python train.py --model="image classifier" --dataset="retinal OCT scans (Kermany 2017)" --train_examples=49215 --image_size=40 --crop_scale_min=1 --horizontal_flip=true --cutout=0.4 --targets=["finding"] --num_classes=4 --arch="perceiver" --norm="layernorm" --norm_position="pre" --activation="geglu" --mlp_ratio=2.67 --head_dim=32 --fused_qkv=false --bias="all" --qk_norm=true --parallel_block=false --inner_norm=false --moe="expert_choice" --num_experts=8 --moe_every=2 --expert_mlp_ratio=1 --experts_per_token=2 --shared_expert=false --patch_size=[2, 2] --layers=8 --width=128 --positions="learned" --latents=96 --label_smoothing=0.1 --loss="cross_entropy" --head_dropout=0.1 --residual_init="zero_last" --optimizer="soap" --beta2=0.99 --lr=0.0021 --beta1=0.95 --shampoo_beta=0.99 --eps=1e-08 --precondition_frequency=16 --max_precond_dim=1536 --one_sided=false --adamw_lr_other_params=0.001 --grad_clip=5.0 --steps=19900 --batch_size=256 --epochs=103.5 --lr_schedule="poly" --final_lr_fraction=0.01 --warmup_steps=1990 --weight_decay=0.1 --adamw_weight_decay_other_params=0.01
Rows from block 5 of a small image classifier, named by matrix and row number. Rows with one number within an expert belong to one neuron, the router's apart. Each number is 500 + 40 x the weight over its row's rms, rounded and kept within 0 to 999. All counts start at 0. Numbers have three digits each.
Before each expert's rows are labels from the 100 images, of 14848, where the router gives the expert most weight on average: "top examples" is what is common among them. Only what is clearly more common there than usual is listed. The data: retinal OCT scans (Kermany 2017). In brackets: how many of the 100.
# router: router (model.blocks.5.mlp.router.weight, 8x128, trained with AdamW), inputs 0-63
# gate: expert gate (model.blocks.5.mlp.gate, 8x128x128), inputs 0-63
# up: expert up (model.blocks.5.mlp.up, 8x128x128), inputs 0-63
# down: expert down (model.blocks.5.mlp.down, 8x128x128, transposed), outputs 0-63

# expert 7
top examples: finding: normal (91)
router.7:490498491544471528636559458527490443524507488457500497505497518483413558492499438530520480502570500533463427442501473481518453531477497472446531593499459462560472515529466575538546478452456491
gate.0:533463525544476585449539482488464409449599495522451512460522501524453516455454481457494439527502485474456468469484452515560494477524498521550482576541493503527490467521469452451530472492518508
up.0:634543516527468486514527526441496564554548523484495430412490488521521505500509479514514494422466533461483469494495460495524478518546426535571525517495532554576434471512471453433496523533527487
down.0:445433509513593422545451480520450479468467434466470495559467551514499525497489585547563456460456533560512525557490442499474584496575452578526513531493467486460512489521546532539505517508454542
gate.1:437567495523480500490421603523404542493483539526429555509479528542464483524469492509577454510446509531421543543521474574495521525485484473447457451431459512539549450558476423537515509543508521
up.1:432535513521481492502418574461392478471473540550398534494421492546476456522482484488539450489451541527409512495540486558522509514494441486467458459441495513535540457564462436522499504506520485
down.1:533539516532509506509530515539572484547473518521449475474504497482545480605501538501443515497517447508544481505515523473495571510557475490498529465488455551437488496506511464511493532525449511
gate.2:507474537511548452402550523533485516488460575507467460548441426516468467491509487536496540504539528526542403478550406572467485484474486531515507441460485470591534533467552506514535496513489523
up.2:484519524488487548563454429510501497539523467572495550516562529477486565506461473486546405525471519501437550523497551496585527544505548492499482549524466549468414463541505516527539539491545468
down.2:467493522539510431484524499581465506494514512465473574540484479505417455474599490549442509570432583486488472483470496486485509472484417523462496569448462539500523490540472443541554531574419483
gate.3:507488495470528568496473577593488522453465465501461458525504442525468502496473435509451502508582478471557492515514524604522540517513547518464558483438473493524459407531507509493532508470493447
up.3:507516556511482499500552520501568521478457516510507497526455455576473560500507510492514493456504467531560425461615503474582462519543513557531517416489532458495471471550526516548543425447532428
down.3:560512484482503465470435541521443477551413453454438472521548477445543423500559537460549484472487460524519553457469485520509560555479529568552422540465579522543488465556515470470479524525521528
gate.4:565507501494425568564460467450477487472434515493463492537466570479521500467470556462521490586511568558463504434485554482453471508498486559486506431542498494472465508512507463526454544451481501
up.4:454462543551538498474494544509544471549533481517515535519564430511493469502540466526519520408485431455519443568495482572576538492509537476507526544443435464522504490514472491504536465566488480
down.4:500543468502561501547561501492457535469556527584453546440518525515582496521510509486508451452497490500496533547464566528456524515491521583517414398527602515539388548500521556486522458534585505
gate.5:553524539573464539500520539447515543598507421497488498456511567517502456480537435439507506553561535559489494415454529542582518503510521512497468493451459469472467483434534469460488478476457474
up.5:547552523573473532496482521460515538554511421511509500473495570487537455468543412418496524564534527554475494427475542542581513497530505539493486487470469494467480509454542436433491451477465482
down.5:551525501483387499508525429542554474464499564523484466565510458467510506515469547489475549494448527462516465544537465538466540466526514477516466529441543481525527501528400485551485559579480580
gate.6:514506528516546465573510504495494566467502563504487485485494463512496497546406438544455510459469561543482463496541478523514450551455517485562497525558454469519389507551468553545539462553510503
up.6:475517478468521474531514544503481553457522590539495417497487527501512532544466436443451511543423556544485526485603482473560481497486502529558493495529463494538459526535439500510531482506535506
down.6:478490464481481482512474445428413546614506480485455448564438614525444483477508563456508495549513541520504524443519528459469534517500533615538467453472564454490532519555518432530525552545514565
gate.7:545477534526530542493533555471447530477517458580504510499490490459439476516477486403567499489477465553446479520486464547537514493451499442562398504524477525580491561464537511419514530456463466
up.7:552537562453506480513428545463506506497563518510397541515522479468478499520516555499487452465533525455429498498512509469472563531362504476535516503520499518606476466515491479426482508544430554
down.7:503481545511587454521578496589439490509569571528480555453487451443539412532483512567462549568478465449425527471495498497415423497489521520497458512475472512570487533478442536590502430464472501
gate.8:508501533420563499525530540473516432522498528498525530505457475456596445547526382471512558456546575501559485488534544435475428460511495511502470517509501503548532468541487442536484526546540478
up.8:453485491562489523465466441515522541474504464493494461495531543563427554451479617570499456563461443535429513501478472588535565565493530514500534478499523504457487544440515556484477466459446513
down.8:449484574430483450474543471534483443488457457449488499477535521470495394505443490534535474464553470501506493498439490495475478472499506499475453512441434522501440477511530489560491472541560504
gate.9:466480521526484510497451416465538513445454509538516420485483465501512495467515542453420473510480479441530477465431488432497478447524463469466510427516443521517507534476527476531493544465449488
up.9:504514490474534507527546567522479465537525496439472600486499511498514483539477462542564509466501518521449520517581502587504513521488550547518519539476554456495504444545482529456506426529539522
down.9:503519454547472457473524524522509477495516490460465577469535522496471499538517418510484460527440424475537550556502483457509491504477472506550470454503487491432454473458480503602511482512567597
gate.10:516445482480504496492567489473430530573536606458485511551565493485493471536460534468484499499465449463456466529452408450528561514471546508499484524469519528523461391475517504497521474473539499
up.10:445377501477439466460461500406460519478541495562498529589466479484466456517433465537555538532518553511497495488473489503496474478512581444477428507438484496495478497455499527499481479436527559
down.10:473482557539533475510549488590541550483510557464457537462476458483532505501496466453473454485418496434453506505482431513523533502487501545462467495497466559583497502497525469479526530578477521
gate.11:467591472570478468434524430523541453535517524563526560524467496554532449505492534471451469466471537529513494494585515564444535460455496509481559490524455528534477477535537507441514489502467549
up.11:511466499467485537506551535451490452483492525468488458562485490432497544518494549485507521511434516456485458437519522479479382475504564540539515555489541497552503525467510397507521469538514513
down.11:483530483497530535507528518470428580512509413494503610496494556528554533518500516475485490422514514546487578504491497551459489580503545460472520424551525427503467535444525515541408429579488523
gate.12:532479527464487495530484480523454465463533478547548506477548581518483512496476530450491521467461469505526526454533541469419557553538500592426503442468592427472478563487466533577489457482504525
up.12:427503441493516491501527497466547536521482522446449518507474403481510467506524475540515488517532531483487488531471475553546427434478493417535498561523439574511507433506520484429516539521489448
down.12:499491564515484440549526521538513451503541513410481590430521567537333447461508454517530488419561472479411453467467515505499509493476505516474450537458542471496453498569446539510493511496522515
gate.13:500499516527485397470509499482512468561518587489569446489513475492581510544523523529526557487596493446505450521485568492448512545513534512503489455461446429515483465483464484476462520577535492
up.13:532484502493512591528499471484459484443479412515453532497502528520422475438484472497466477492416495530497566463487446494511488456488463515496552548490544531449500525528507502499570513421478504
down.13:546520444468455510518572548542572516444504545460474550497473516515546482533520473445534489543513526504470507521431539493454480467527526509478601546452447462503523492547460565460515430519411590
gate.14:536475498527481531526460447526496425521527474541517578534489525476474485499533521494560509504510464509520500494425452496510509529448469608475561502520558497526454509406473469465547499522548587
up.14:488550511480503483516514548442450554491481518443536493513473448524517514480498524553420539476466507522471618510531574494492451466531525393532511506475448532595515534520479532562469511523372491
down.14:482520526564494513455514486514518532476498524478535528552523552457435484443494440468531516461446438434589485571489422534502483566465523580480497509499550442503447560500474494478495551527486556

# expert 2
top examples: finding: normal (100)
router.2:484543591504518497487479498497487435513520502453546536505475558473500467503472577576532494495521528584491503530487517545531518568480489482487529528549495483541422551536593503550511427515515495
gate.2:462470483505537515522529567461509526475512603518501457459423493496565543477460504521468458460582511469500500519561548438516458550503498498504542471494521491451530496509543494452499479461462520
up.2:514483474530516498502565526480520498529507580520454454436519560473544508463458491550475443450589554487472508498575545500551462463567443547465577443476570505515538494511562503475482501458515516
down.2:469510486516566469450468485488546579548555423521472544544511437507502401515488473539541508548486503487512474520488510542563463445456522531472457526550457513490422514526497475529525510519564529
gate.3:515492482549549457535539522482524551505502512456483556441451488512520529491522477416513598492505481451463541512478536501490525531581507423485448570528411473477535436447446474445563488479485522
up.3:497454518504514485520572510461540544580487464491443549586511532511488507519395508563594525510451518520434522483438502511512468578446471418512523488464454503475480537419458504559537507496468480
down.3:451493492467426502494499519521612574521462514462452476512541441512506536530463496591518480486513570525506492545530495507531492535490475526462546508455524443535617560509434518520444447549487499
gate.4:454462533516485458521482471509518573513503526509455473456522434471419494456476463544566535595456458459438494510502511480669448523523565518543442485461503533484471473490448513544473511554558442
up.4:448443518518486461517465454499515563520518525492482470436533442493409480443461465553550518609468470449427469487484524492663431515524553505534440464474488524495486463484429500533476498532555444
down.4:483504522459484515464520540485455439513454486453570512422469524430523495413451494481502504457515503481486491475512503560544418480428519433541566489462474489550492545525472464483502420452497466
gate.5:519501564464477530472483430523517515514474500541521492437419457419458603473536507530544503490524548506515472501538507532488476532522523482508465541538458524480526517514528469399463508452520466
up.5:515485435467512533473508545529501533506471481456561536518564545567539454575426551466429549477490453517504487494530497396555478522518495498539504465454513531435458575461411536515538501537486501
down.5:498502526492518534454492508504436548526564500522540498481491487503493522464475512454587445456500449542469458446499553492414436435575507455538391499498523543577536523470584552528475488457472517
gate.6:516544448445466558512536478532574473520483511451481491490549494417467493437497523520484409501535548478522523515482484527476561480521470495532471513448489480438561449516358499443436492516501476
up.6:476475559551532444475467553467429493483543510535526497533440466562562488561508467486489564495450452522473484497507501452520437537480531515451555484551516502550442530481640482581563485478485524
down.6:535516494471416504492498468495559475502516580457536490533474415394539533551495591556512478478477482517528478533453500517495475499556537476488472562529538510477559428528411498418497443564448513
gate.7:527453581565541546534463548576494442451481467491489546499563568481564536512504472450527506433476458462457461515498521527585448540487453575497502521522511485507566491535531460500480499467461483
up.7:477541422451471467423540448427520551556520506482499438498467446504424478448499523562501475566505524518541544485503487519410537464520546424470497442499457509475413505450474559481539501536522518
down.7:497476541555539500468454442449550399464466485521486505507461501488437524467466509526506538420508514496489522456546556501524471426482545501563505507543547575443545471434481492471509508451497532
gate.8:406495480488514526548553554523598513515531517477458422557508513541537480532551464522545488536546523483519496551442505491545462474454529424510494453488486451505529501437472514500513566527630489
up.8:496476525393541525494577495448426518510457536514596468514479555469500480564491423581552436468458467484437416482518446466502556509536477475435515466449536535445513504421512532478537549459510493
down.8:468422467450541532466509520482471552562483525514559422480508501496547518524535473510602516506533466455506489459451537531443552589514486455491449506541503487544507519491456467579490441435479477
gate.9:521543487556494525525491466457437579465493549511498583444513500472454476523479481472595504534469508429521549486553492499481521454456535499461455443464494529568509510514388478456484552478484430
up.9:528528442528484536552478466463417581471490573504494572449520502479453465496465480460578485520480498426493537493586484503472535467442509500457455467496514502574483497541399468466494552487499429
down.9:377558501521412471500510562549556459531550527497470470510488489522531455509459506495537436453415466527467478494477495505447481513526470457513465509482457515517547543534508412554462468430503563
gate.10:568593506479498522513454493478541505527475464490500512513557487614531497475506436574531477477485538470528502531486612521485513548501541480525600437485587509459562568460509509494470526479411488
up.10:457437497528513466450545514502420524473517536537492456454430502430503539513479548424504510504537503547450514465527385496543495473484443528486422531522454493563442462534453500530513436478605509
down.10:459576500491503588520543466487481541490486489454475546489526521484504542464486465501457496572445487483512527471528541460422500494610445440519491526470484530466446578494537527559467528451493479
gate.11:501508464475504555586432511521549446499448540489472501490459527558438440574506432521527475458436459497469470548482492517450463503548461480490553516542570429515443525540479518486467500585436503
up.11:532521515550459483440507512547445523476524516526581574545513443428494568380445492469489521504530601477516498424541535514524536471447538508509407437507510597454547449534522477498562501408505473
down.11:506481499500485507562513436465520555506452477469510546465542504465537464533435477396501479482523517526456474556434477500467463486511434493573495575441521598539483500591474465526508500474457491
gate.12:499449537544530526531490506571525486539450483595493485435481486543438473454507478504475544488536528489547554587489476506538444459450487544461535530481493526445571518531548459466484462421483467
up.12:532478508462535507532460513465557458505455518517410519478594512579507554493434472508521513444518544477511594538564478457550479414451441518505509495433433507438553460523513446500518478434553494
down.12:494537458490519521413442557471523463518507558522567507488516478500479470474550479459498542482501567520530519495556543540573482432484444449426525503445497546535528554491468489502548469585473466
gate.13:593512478542499503479536440506461457550447477449513494470557498511501443471521520513551476477478427524499469469508401435491497567503441531492525497456533463456490568439504541542481493499511487
up.13:421494524437514493513474557498540557448545528549498509533450505487486536534466481478459526515519571472520524531499606575529502441496573481506461504555462528539522425560496477459508513486488510
down.13:510577507536499546504531416473597444509525488557550525481579483504457474545518453507534517501463439544444526535505458437513523471497555543517572453515514497468509519469442541480462493512575465
gate.14:505492441532523478526555515477503477491456418483490563588549428533485463568450516518491547431577501448503511511459502469575508504495546366448464577462469517479513485493506481502542483521496496
up.14:500568454525456405504486534446471489467517513548533560581461426529512421464514468487504520475513543456445506525521474502507453529503490490541479460506494513568452497511498529465476465479518516
down.14:484508558474491467520520520508473540484459456504519461588495484474510514575460518568502527506594537505490554431437485590445496499529544448510457555483547573505596572512561513492479447477565504
gate.15:462483452549420439463534495498459527519536478450505487542493460563508501478480516483451517530480472517589518446485560512456520398501579467508444563523427531528457510459537568509458526486562554
up.15:484490487579463439503502493514437504517575526502462507486543457502544513536477567457479507560482496525574505467444500488495536421474572523535507495596508501473492509464496483488527409502565548
down.15:489494489441505574500544499452488441501549531471490455535468495434581540491536511534565546475497544535444532540513497459470465503545486442480458432524518516384490520486513409538528515471434468
gate.16:469442518550541576473514510508499427552521488460449484513516438484548457527475502523544462522443581460455538522499521502524553574519521521501467471527413497570575559491548472505500498498570535
up.16:502536468456456416533465471467530572431497566561604535439469570512506488482521523524465503474548454541573470491535459516461455459497480510518515480537535513422469440489490504506517482510474459
down.16:518473472470456484399524548438515468531520512553482476552470481451460481535492561540397537523432506380480528518454475510563545442431515534493489475493408461507522567421442513484508514436548490

# expert 1
top examples: finding: diabetic macular edema (100)
router.1:454503476553479527577539480498551511522483470466483481538480477476434547469475478471455561474628498528449413431479471453452449529452544504489447586512489500503514555505471537480556516448421440
gate.2:553458556512569500518513553505417510562495499553506501512536568480439546525560564421446547486459516523469523437549495456521492493539474495447545485484526397480529534508453448566484534539509449
up.2:468545445491410537524514452501575469458508486446476503461480417495553437485499467550516488502506475480538509571496524533469516487411486512569469535559494566470500455470537534464524470524489506
down.2:432488545467490482518449502492504521509438484536487570561483435512509466385497528453506465522512527513521484492541591500576483539557483568525515465540540501472509450511523561461444494561436446
gate.3:453520480540435556448515454502492459496499564516471513562554538479488489447498476525523490522456487472569425529500491459501499586476476530491470464464502567511508467508560445533499448585523440
up.3:470442535501452515430505378481461516464462498548458537515589468499447502524485420528517506539523440505498500532497518487486526503477513465503489536475516434492585523520570488483479493511547476
down.3:487547532562489462510503495449447546530507483460535512551476482523541506470434574520412524498518530494464462529494481541521538435474463504510477529471539422507512469509474554423535537424573558
gate.4:520467516493532493540532500479492509481450464557431514543476435487464500496574489547527488468501541447517527543540478424473470523474509409473395471515483470481518539523551523521545545449475533
up.4:535527545463493432616554495456505497510519450502508541549467516515493437506503448545464517448508482473467458524493516513476508529472483500462538548544520448485442507484494560496478462475474440
down.4:530506517492492504586408502478468476497484507466438519505499484470478552480475464516563554451480424477427479478543481479510486552551494466470532479559504454497494590517537618530522432450514495
gate.5:490548522514472422454442567537432527436440502531479490526467491508482591440531543503481467609504504480505514521468550525544563435493478473558475404585494563475515436510473515524415543471485572
up.5:490540552557560512485458556460446534498496515514508453578502505523500466541473541524486424497536460526466498429512544511516503426463454479491449518515485451515479483617519507572471474498487558
down.5:465474512464465499530515465488538474524512548479461492484462476482465478468526432533467511531549545503465517510411571536554506553464504446495559475531484430526486596454472508508475534514438482
gate.6:511495501513431529542511513527500528478592456468496495532439445456455533492483526450475444487528516562531524463470524441445463471544446478502492513519513539534563512518494467500482568521489483
up.6:517495493517438520520501518543510533466600448490508488508445451445444538493460534448488456480527517565523528462456508427437438497536444464478476498517531559527565497523490489503487553535494485
down.6:433550528588517497508448457450534449499384510448488497503520505546465522503524502545497565518499483471463462491495463512466522465465569540484510534548502463485520477452510448523577488468476470
gate.7:530529500545467531418480536522483501556494509396505513454571486516488514493520497544551509553492476481438504484474480513582460504460558546548499572463497485523557490417502537426524528536468480
up.7:469445487490587516539456408478498489527568517536490490539539473536469519473496488501545548517549540447520489526477459477483525528596490497457475471430585517514499540543531478477483446494546457
down.7:559501581533383459497546557467516487439502510461520480483541518459520507549493484476528492579411463429506467441470545552529467470503534519478521536483468525490511500343448509502448484511537488
gate.8:478529476524452523520561451462500539471521422488492455477485468528575484486552464551480558487577532507449508510537442501466449532427575561489449607495467429490497517563481573457482499429438485
up.8:569524478538540546501545475467547515524598454438512507530453457532517504465434465537428503506520488482491482467535438494468439494568483541502561536462469466489519495580529496484481529463456470
down.8:516454467478511576524524522471452472437502478492416469484544558444434537533525529473498444550467474578537592533497536444436494493485524488514449463478514506485507513484540487510522495545466468
gate.9:517518496547532457516449506550512463454516522457467509529514552533525535494542616543455402471461569541449443437522453457539527531479463447506501501452519453535447484559451506598470513524497488
up.9:489501493537566525451507536436498496567566443467521509483576445504513528465493505475507584527496498524510428482497503435557428484554473570429496459510496555535527550499506439450505448515470508
down.9:511473476546535508522522476499545511417512448495541493515477531513551556566538548502503482535387496511478532486470503493491542608444438473493494467455516539516479561520524536540496481513479441
gate.10:533475519566477440446449548516453526522510584508514485537499463546521503541473534496484504552509484422512482477556434448503483520470561511486504531527437497543489436521594450445532517548468522
up.10:564510525592547425478497499495429550445508548431438550498524512532513529476500494557517541533486444446518435528514453456481558536494463500515527507515458538511474548541601479468499524548509508
down.10:498477530468494563500536413549519478445510478451529466502524589493535470421567511485530506632470576502474557462472506453453466453484486533473528490428510557404472541543454431417503467434500493
gate.11:498543499500478468524556504462531462518548439541482524562481546452537456487485505469505460548547466429493545552502505584496499486399484501503475501497502528494501465564526541497532472523464589
up.11:557539456518494491472513559458495467510490513511492433438454491477480463444495504487501465444526429404553460529583489549509475517582486548568543492458470483453554503554510532550515456528487507
down.11:498530505490475428453467462464544438463526480485549521521512497524460453520460556514488496417465501501462470537511508467455460542507529533509565448566555507583521532472433480520484534464494505
gate.12:590500568479526530446467520521517454489464466579456529516470611461473565489511492439502419456458610485515474477490523459506511519500514451485435534503570515523510415506551528483438474481417518
up.12:510452417470511559528540467528466553485563482456558592565533546479572414531460514563516545525495468492442571522602549461515459543459490411551488472450527507455466459454491489489539519433554508
down.12:476510561519433553353503498464511512492465477527510492526545479544529516497513469439516538436512513501494488465465476600497535419536451486484468583532518556474482429555497561470548390550548543
gate.13:450518483514446512535507505519499517498517503459504501581528514506543545480496456443486456481511494456511499524495466521425444546469470545545495483542557538601562460541503498447476477476511516
up.13:516470458487497587475497429533480520503459479479562498458445468509383458477472498516494543508476493483504455473527545436569485460482481490514526483458439503476488500476455465484509489536470540
down.13:482460530491514463488435520475508484533426537479493559489588565554495493491551506464557458453479473543562448523546501540464504512435470527473473492529522407491577569502450488475540484435470510
gate.14:520537499482457546488473521566458457558471518533521502507484381500508501476440564474550456493526514505481480469570508469526420511449438474488490516497549520435479519475523585478468533536444521
up.14:468472485445564500536478459533518500574549514504493497509496475546524495495437519498476506500535482534519506588499523460393463459527491457458435567538397456519512576535453508541497581537572514
down.14:470504424535499485604535584497463459495540468451469497524437553479403434507433524426513461459477490480496519524465478544529514516514536582537512470535517482456508541582551549531527426422473485
gate.15:547449512519515515498452504586513506511555557464551495488481471458460464486577439511511510497543507437483425557427453569496536535559551518542484557556527468465500532473559517445469527466503506
up.15:434539448519513486488563507448441531500505508438561481476506497515491472596509493596497513462485516552514554505537467579438571521410522430577442510529522508537475525425443511542488532478521527
down.15:517581526459456449461477460479554531446548486406551472543530495521520472475518469551518478521494534477448496467529487518412511500462473561468530579461512515550501513537500492456476464510577516
gate.16:477525500433469451533544483463469575519475469510498429564425463523552555468469518507510560538485507591459539472505474443446462577582553511491478514477470525538531491492484519462434548484491488
up.16:503494498434471457537549455464484576515499444519502455545418460526525544452477525484474550537483527577459532470492462444439475567576583517470469505504457561523534503501512551456444542492484495
down.16:509525477526526440533439435531505542531513458512502499495505493485490498489565517573504597563549633489422557530460520440453506503466507501490480478506538492533511482534434517459535565491527510

# expert 4
top examples: finding: normal (93)
router.4:456532514544599544515524468494504494513553455479531492526520465502482514533482472501565468435560532505524441493487420541485455504469536451539468538591521522465511471543558465453549418437522526
gate.2:579499466540548435530492522452565538436489432470559524486531396496454497532485519485563420505509519532520431490530535516516451473546485440533452527575545481478483519474490516473457519494486510
up.2:428497588481535526482499457510509461532479548421528526446477579464507504443555490493470586460455481458521496528462502485481568529473492579489513510470468461516518439504471539500540553483522527
down.2:584467578553548474584498550512524445505477475529536431519488497493490461455534507518530522553564510488573542505529482514490495506461476465475461503515494413523433471539469485583495498494469432
gate.3:505543424507507489471506485509561527490498571573494557487509556506555524501484526513417441480549577517437513528499459465446536533552510452495519465556489531461460453489507542509520425478565474
up.3:504472562490500490512497501494497476474514458418524412544498459497454476478513467483561539551481410471557489470492526516534409482459470542517515534416503475554530551522503466480470572525442507
down.3:474528457519467443507487497496450545518551534504410589494517476504532514521496468542432512479501519516569489476461485433462566542485446409488548555593409536481487463486495537543476479432469454
gate.4:417504520512449462489506511500491484496552461498485483560513465547456421471488517464526519477452451583459498443474482529469525498527429439531406535520474529471456507522533599562534506464550512
up.4:498587507473510528503517483432521503486435542409528551519464518494544519540544499461483532503495498497529549544529457514507495508507509527462555489502565469435521461496495526433535569513451506
down.4:474501559506473496564500473485480592441536496450511400458467547534482511492556500484450549560468438526544442455527499416430511538464479493534506467464564533510495517467458495575505527540542477
gate.5:487602489486430482513491524476506518503499519529531529446494463535488526494491502474528479478502491471534469433474589511449492532503585516523544509461475504536433475489447575443523450521478501
up.5:544476422497524440517472543495551423513535505474471543560547388425420465469543513515459497473461448542488460477438494478503518525477534515501487467493564560547470526473552514460513485544557441
down.5:518513521535564501440482488468488448578520538492472537503475514509491546466538515510462467486559608519576482484564534466547477514550448522440450523526550494476555490422552540524461488453448545
gate.6:570531556475494538537439501492506516545501450555383454542526492522475510503456449516520474514509474533497375495458478469489479510565445504554492533499546475533486476475506487474432506476502571
up.6:433488508519528471544507472482519440545511580510521531484442482432597423563532528493432507475541458508489522532507483513476480521431504488501487471582509540554523511486445480492467457485529525
down.6:488525545491557490542539512501469433530431467593529484443553490506562432461508499485475518496496432459430575486518436501513529480583488528525477511496487517464434482521512471510473510473527472
gate.7:508510474552564485485522435538560495516478521499496457464368472599515512436504479501494521441467514543514483510425500546531479573560564477529489436548524502545461482506429495528480467528544459
up.7:518500475464468519515473550525469488473493433485462479482532506496452475458498578492463493575495498470511501508504531454575476496551502553505463522536475535485478491479569453502502493452437536
down.7:458543505493493547495489483541539447597452567517500554450584429462522524505505509479543504520408473539520541510471444493472515575541465461506547462527465475545459492463507471449548436529482434
gate.8:528508528499471388409518463527553475527431559519473449464494476536455435484508555509550421470543485581456461483474510463525507459510533491480496484532542427523528545519498508485581492491537511
up.8:492450470524559566572613497459539511503488490502497545477483489501517542530432488474448485469429485493570452495548500514505402545535464447543507510488480574464493462553498493441405491493446509
down.8:472536468441522497511422548537471469526450521536454522514528524505568539450538537502427505573485443489423461568446484508471470579479472591482518496459534524539478506487577536508590416497514480
gate.9:468487514525499470541449519476543498460517526555517552466501507470523518491496515584509520475484539476490533515528551515455545440549462450533495506494465489542455458464454518462496429484500493
up.9:468496508517495438512502526485517505446490497533500515492507544499492506496525498560535549475484507500486550492527527528470585454552432470517500509495457488528442481478468501419484499501524498
down.9:453518450528522458502562473541457472569525428467508471501405471480448508518497520451507535520551442464549526559521500472457488464446477474524546520471545582539500524547501466578524558477512507
gate.10:571498504479479510497454446467519474538489439439521471527545516481531462499521469601496491471529475527473489473559479469436508384557490516519514522580510432524450462567489554577497556507482466
up.10:435497479512519512501534548512447506489500530589483533498467486507467550480493514404506529531489520496522472558465526519531428584439500491483452487454513599475490557409531466428492455514487577
down.10:504494513541451451444436497512517551504521426495479483518488474542493495538498485463446456525477535498547515511543472561432524454526446485506487505473490501528440491512512453516472515552462564
gate.11:548511496472496503539507495534538462459513525445453459524469499490433435542494452465495486458511509518496532569452511476539516480474548548513441544449413473507537504606522525467423503544457466
up.11:450521521513474519468468557500459538547494455530527562519564532512551535496507517520506509482460511512477407465503499499451465521539443498525535451519569506487474485394458471514561511441526521
down.11:439467467572505544551470530482458569452547522443568538551500375425408527461483519524503491482502489500541536562501532510506429501467574474565506576520511463509487506472528548483499458443487442
gate.12:559494499471451540541535508491496514531463595456421489504541535546427505504533462480501502424499492529489467518469446468499521502537455434459487517453531535548421517509457534419531546548495503
up.12:465507498529563433448508570544530503451532447532551520494525461455573502444479504519491524559475523476534553511461522515495415549463507612499530531531475471466572510516549532612551427431505454
down.12:527541463576501570479433467570540569501531500488488445479537525523505565449509462508420519490515508528572404532474457463478508495436515553364490421471472513494523494492554491501426513584545475
gate.13:471532509407489499545424528476496507584453452475520483472581572467529445545483505510491539441507542535483480507532514489478469494537374586458544494567502493487542484435469462541548471518478503
up.13:466536499419498504531411541472510491587453458487516493494565570480515438534476503496482535458512544521478472496549536513460477491523369575494536504561497487479552508431490482553543467524494504
down.13:509498459485449488539557488492478453500558534519473480483503507488502427504524536502524507494506572465470525494502479470493581511524461567529472524431533508419492455505465542472426413537479542
gate.14:479520571512524585476517422524461539485460536591437492504474443538479535440489467498490528419529435517513545509548517424564533480512495486502455481519488504520519481502510477477520410518457518
up.14:499518571500521602477511408543481533483474508599435500489498468525475524456476479507492535431547441512533580494541541442569493469505506509460479483516502484528531473486495476489507431527461507
down.14:471484482480456481462509492450487489528473474488592488510530555479572539598466478472529475425539474433486505463451503486446530499531492548513511461509488489439522515435494420522475461466486463
gate.15:445397468492460533451517473526508545522520463473465466447426513498420498523449461519530481513506562508470505494502407584506420503479477465563541563515530642564461568486511497501477438497518462
up.15:564617534475524495523450518478499410459431523507503545542531466509574537479566500458472499504515428483487470485501578397477536511542495561442464451510475375443538413493497516512521554512496519
down.15:484440411554511551547447493494521532450530473427431485505469505516538557556557492554449547500570536494432518477491513467508471464402473567494558508522511524584514559422618432506541438459508519
gate.16:441507524515472417491521440490501529535453534437505498506470421516552492524447508564542476507529525420428474426446558566538481507493487461493465493480453455512432529518500519434493584514482563
up.16:477524503561525463494508419467480449474504528444443505494472500519540474551394477454487487470551472527503604468420472523597570490446488506542504450587555518486441506498496525564531474488481490
down.16:417470533485487421537490548486428460536555576521542505488508403535428512602507546510502506499531542526496509535457530471460535423501520513491396509494432492485518479505524511465434500486470549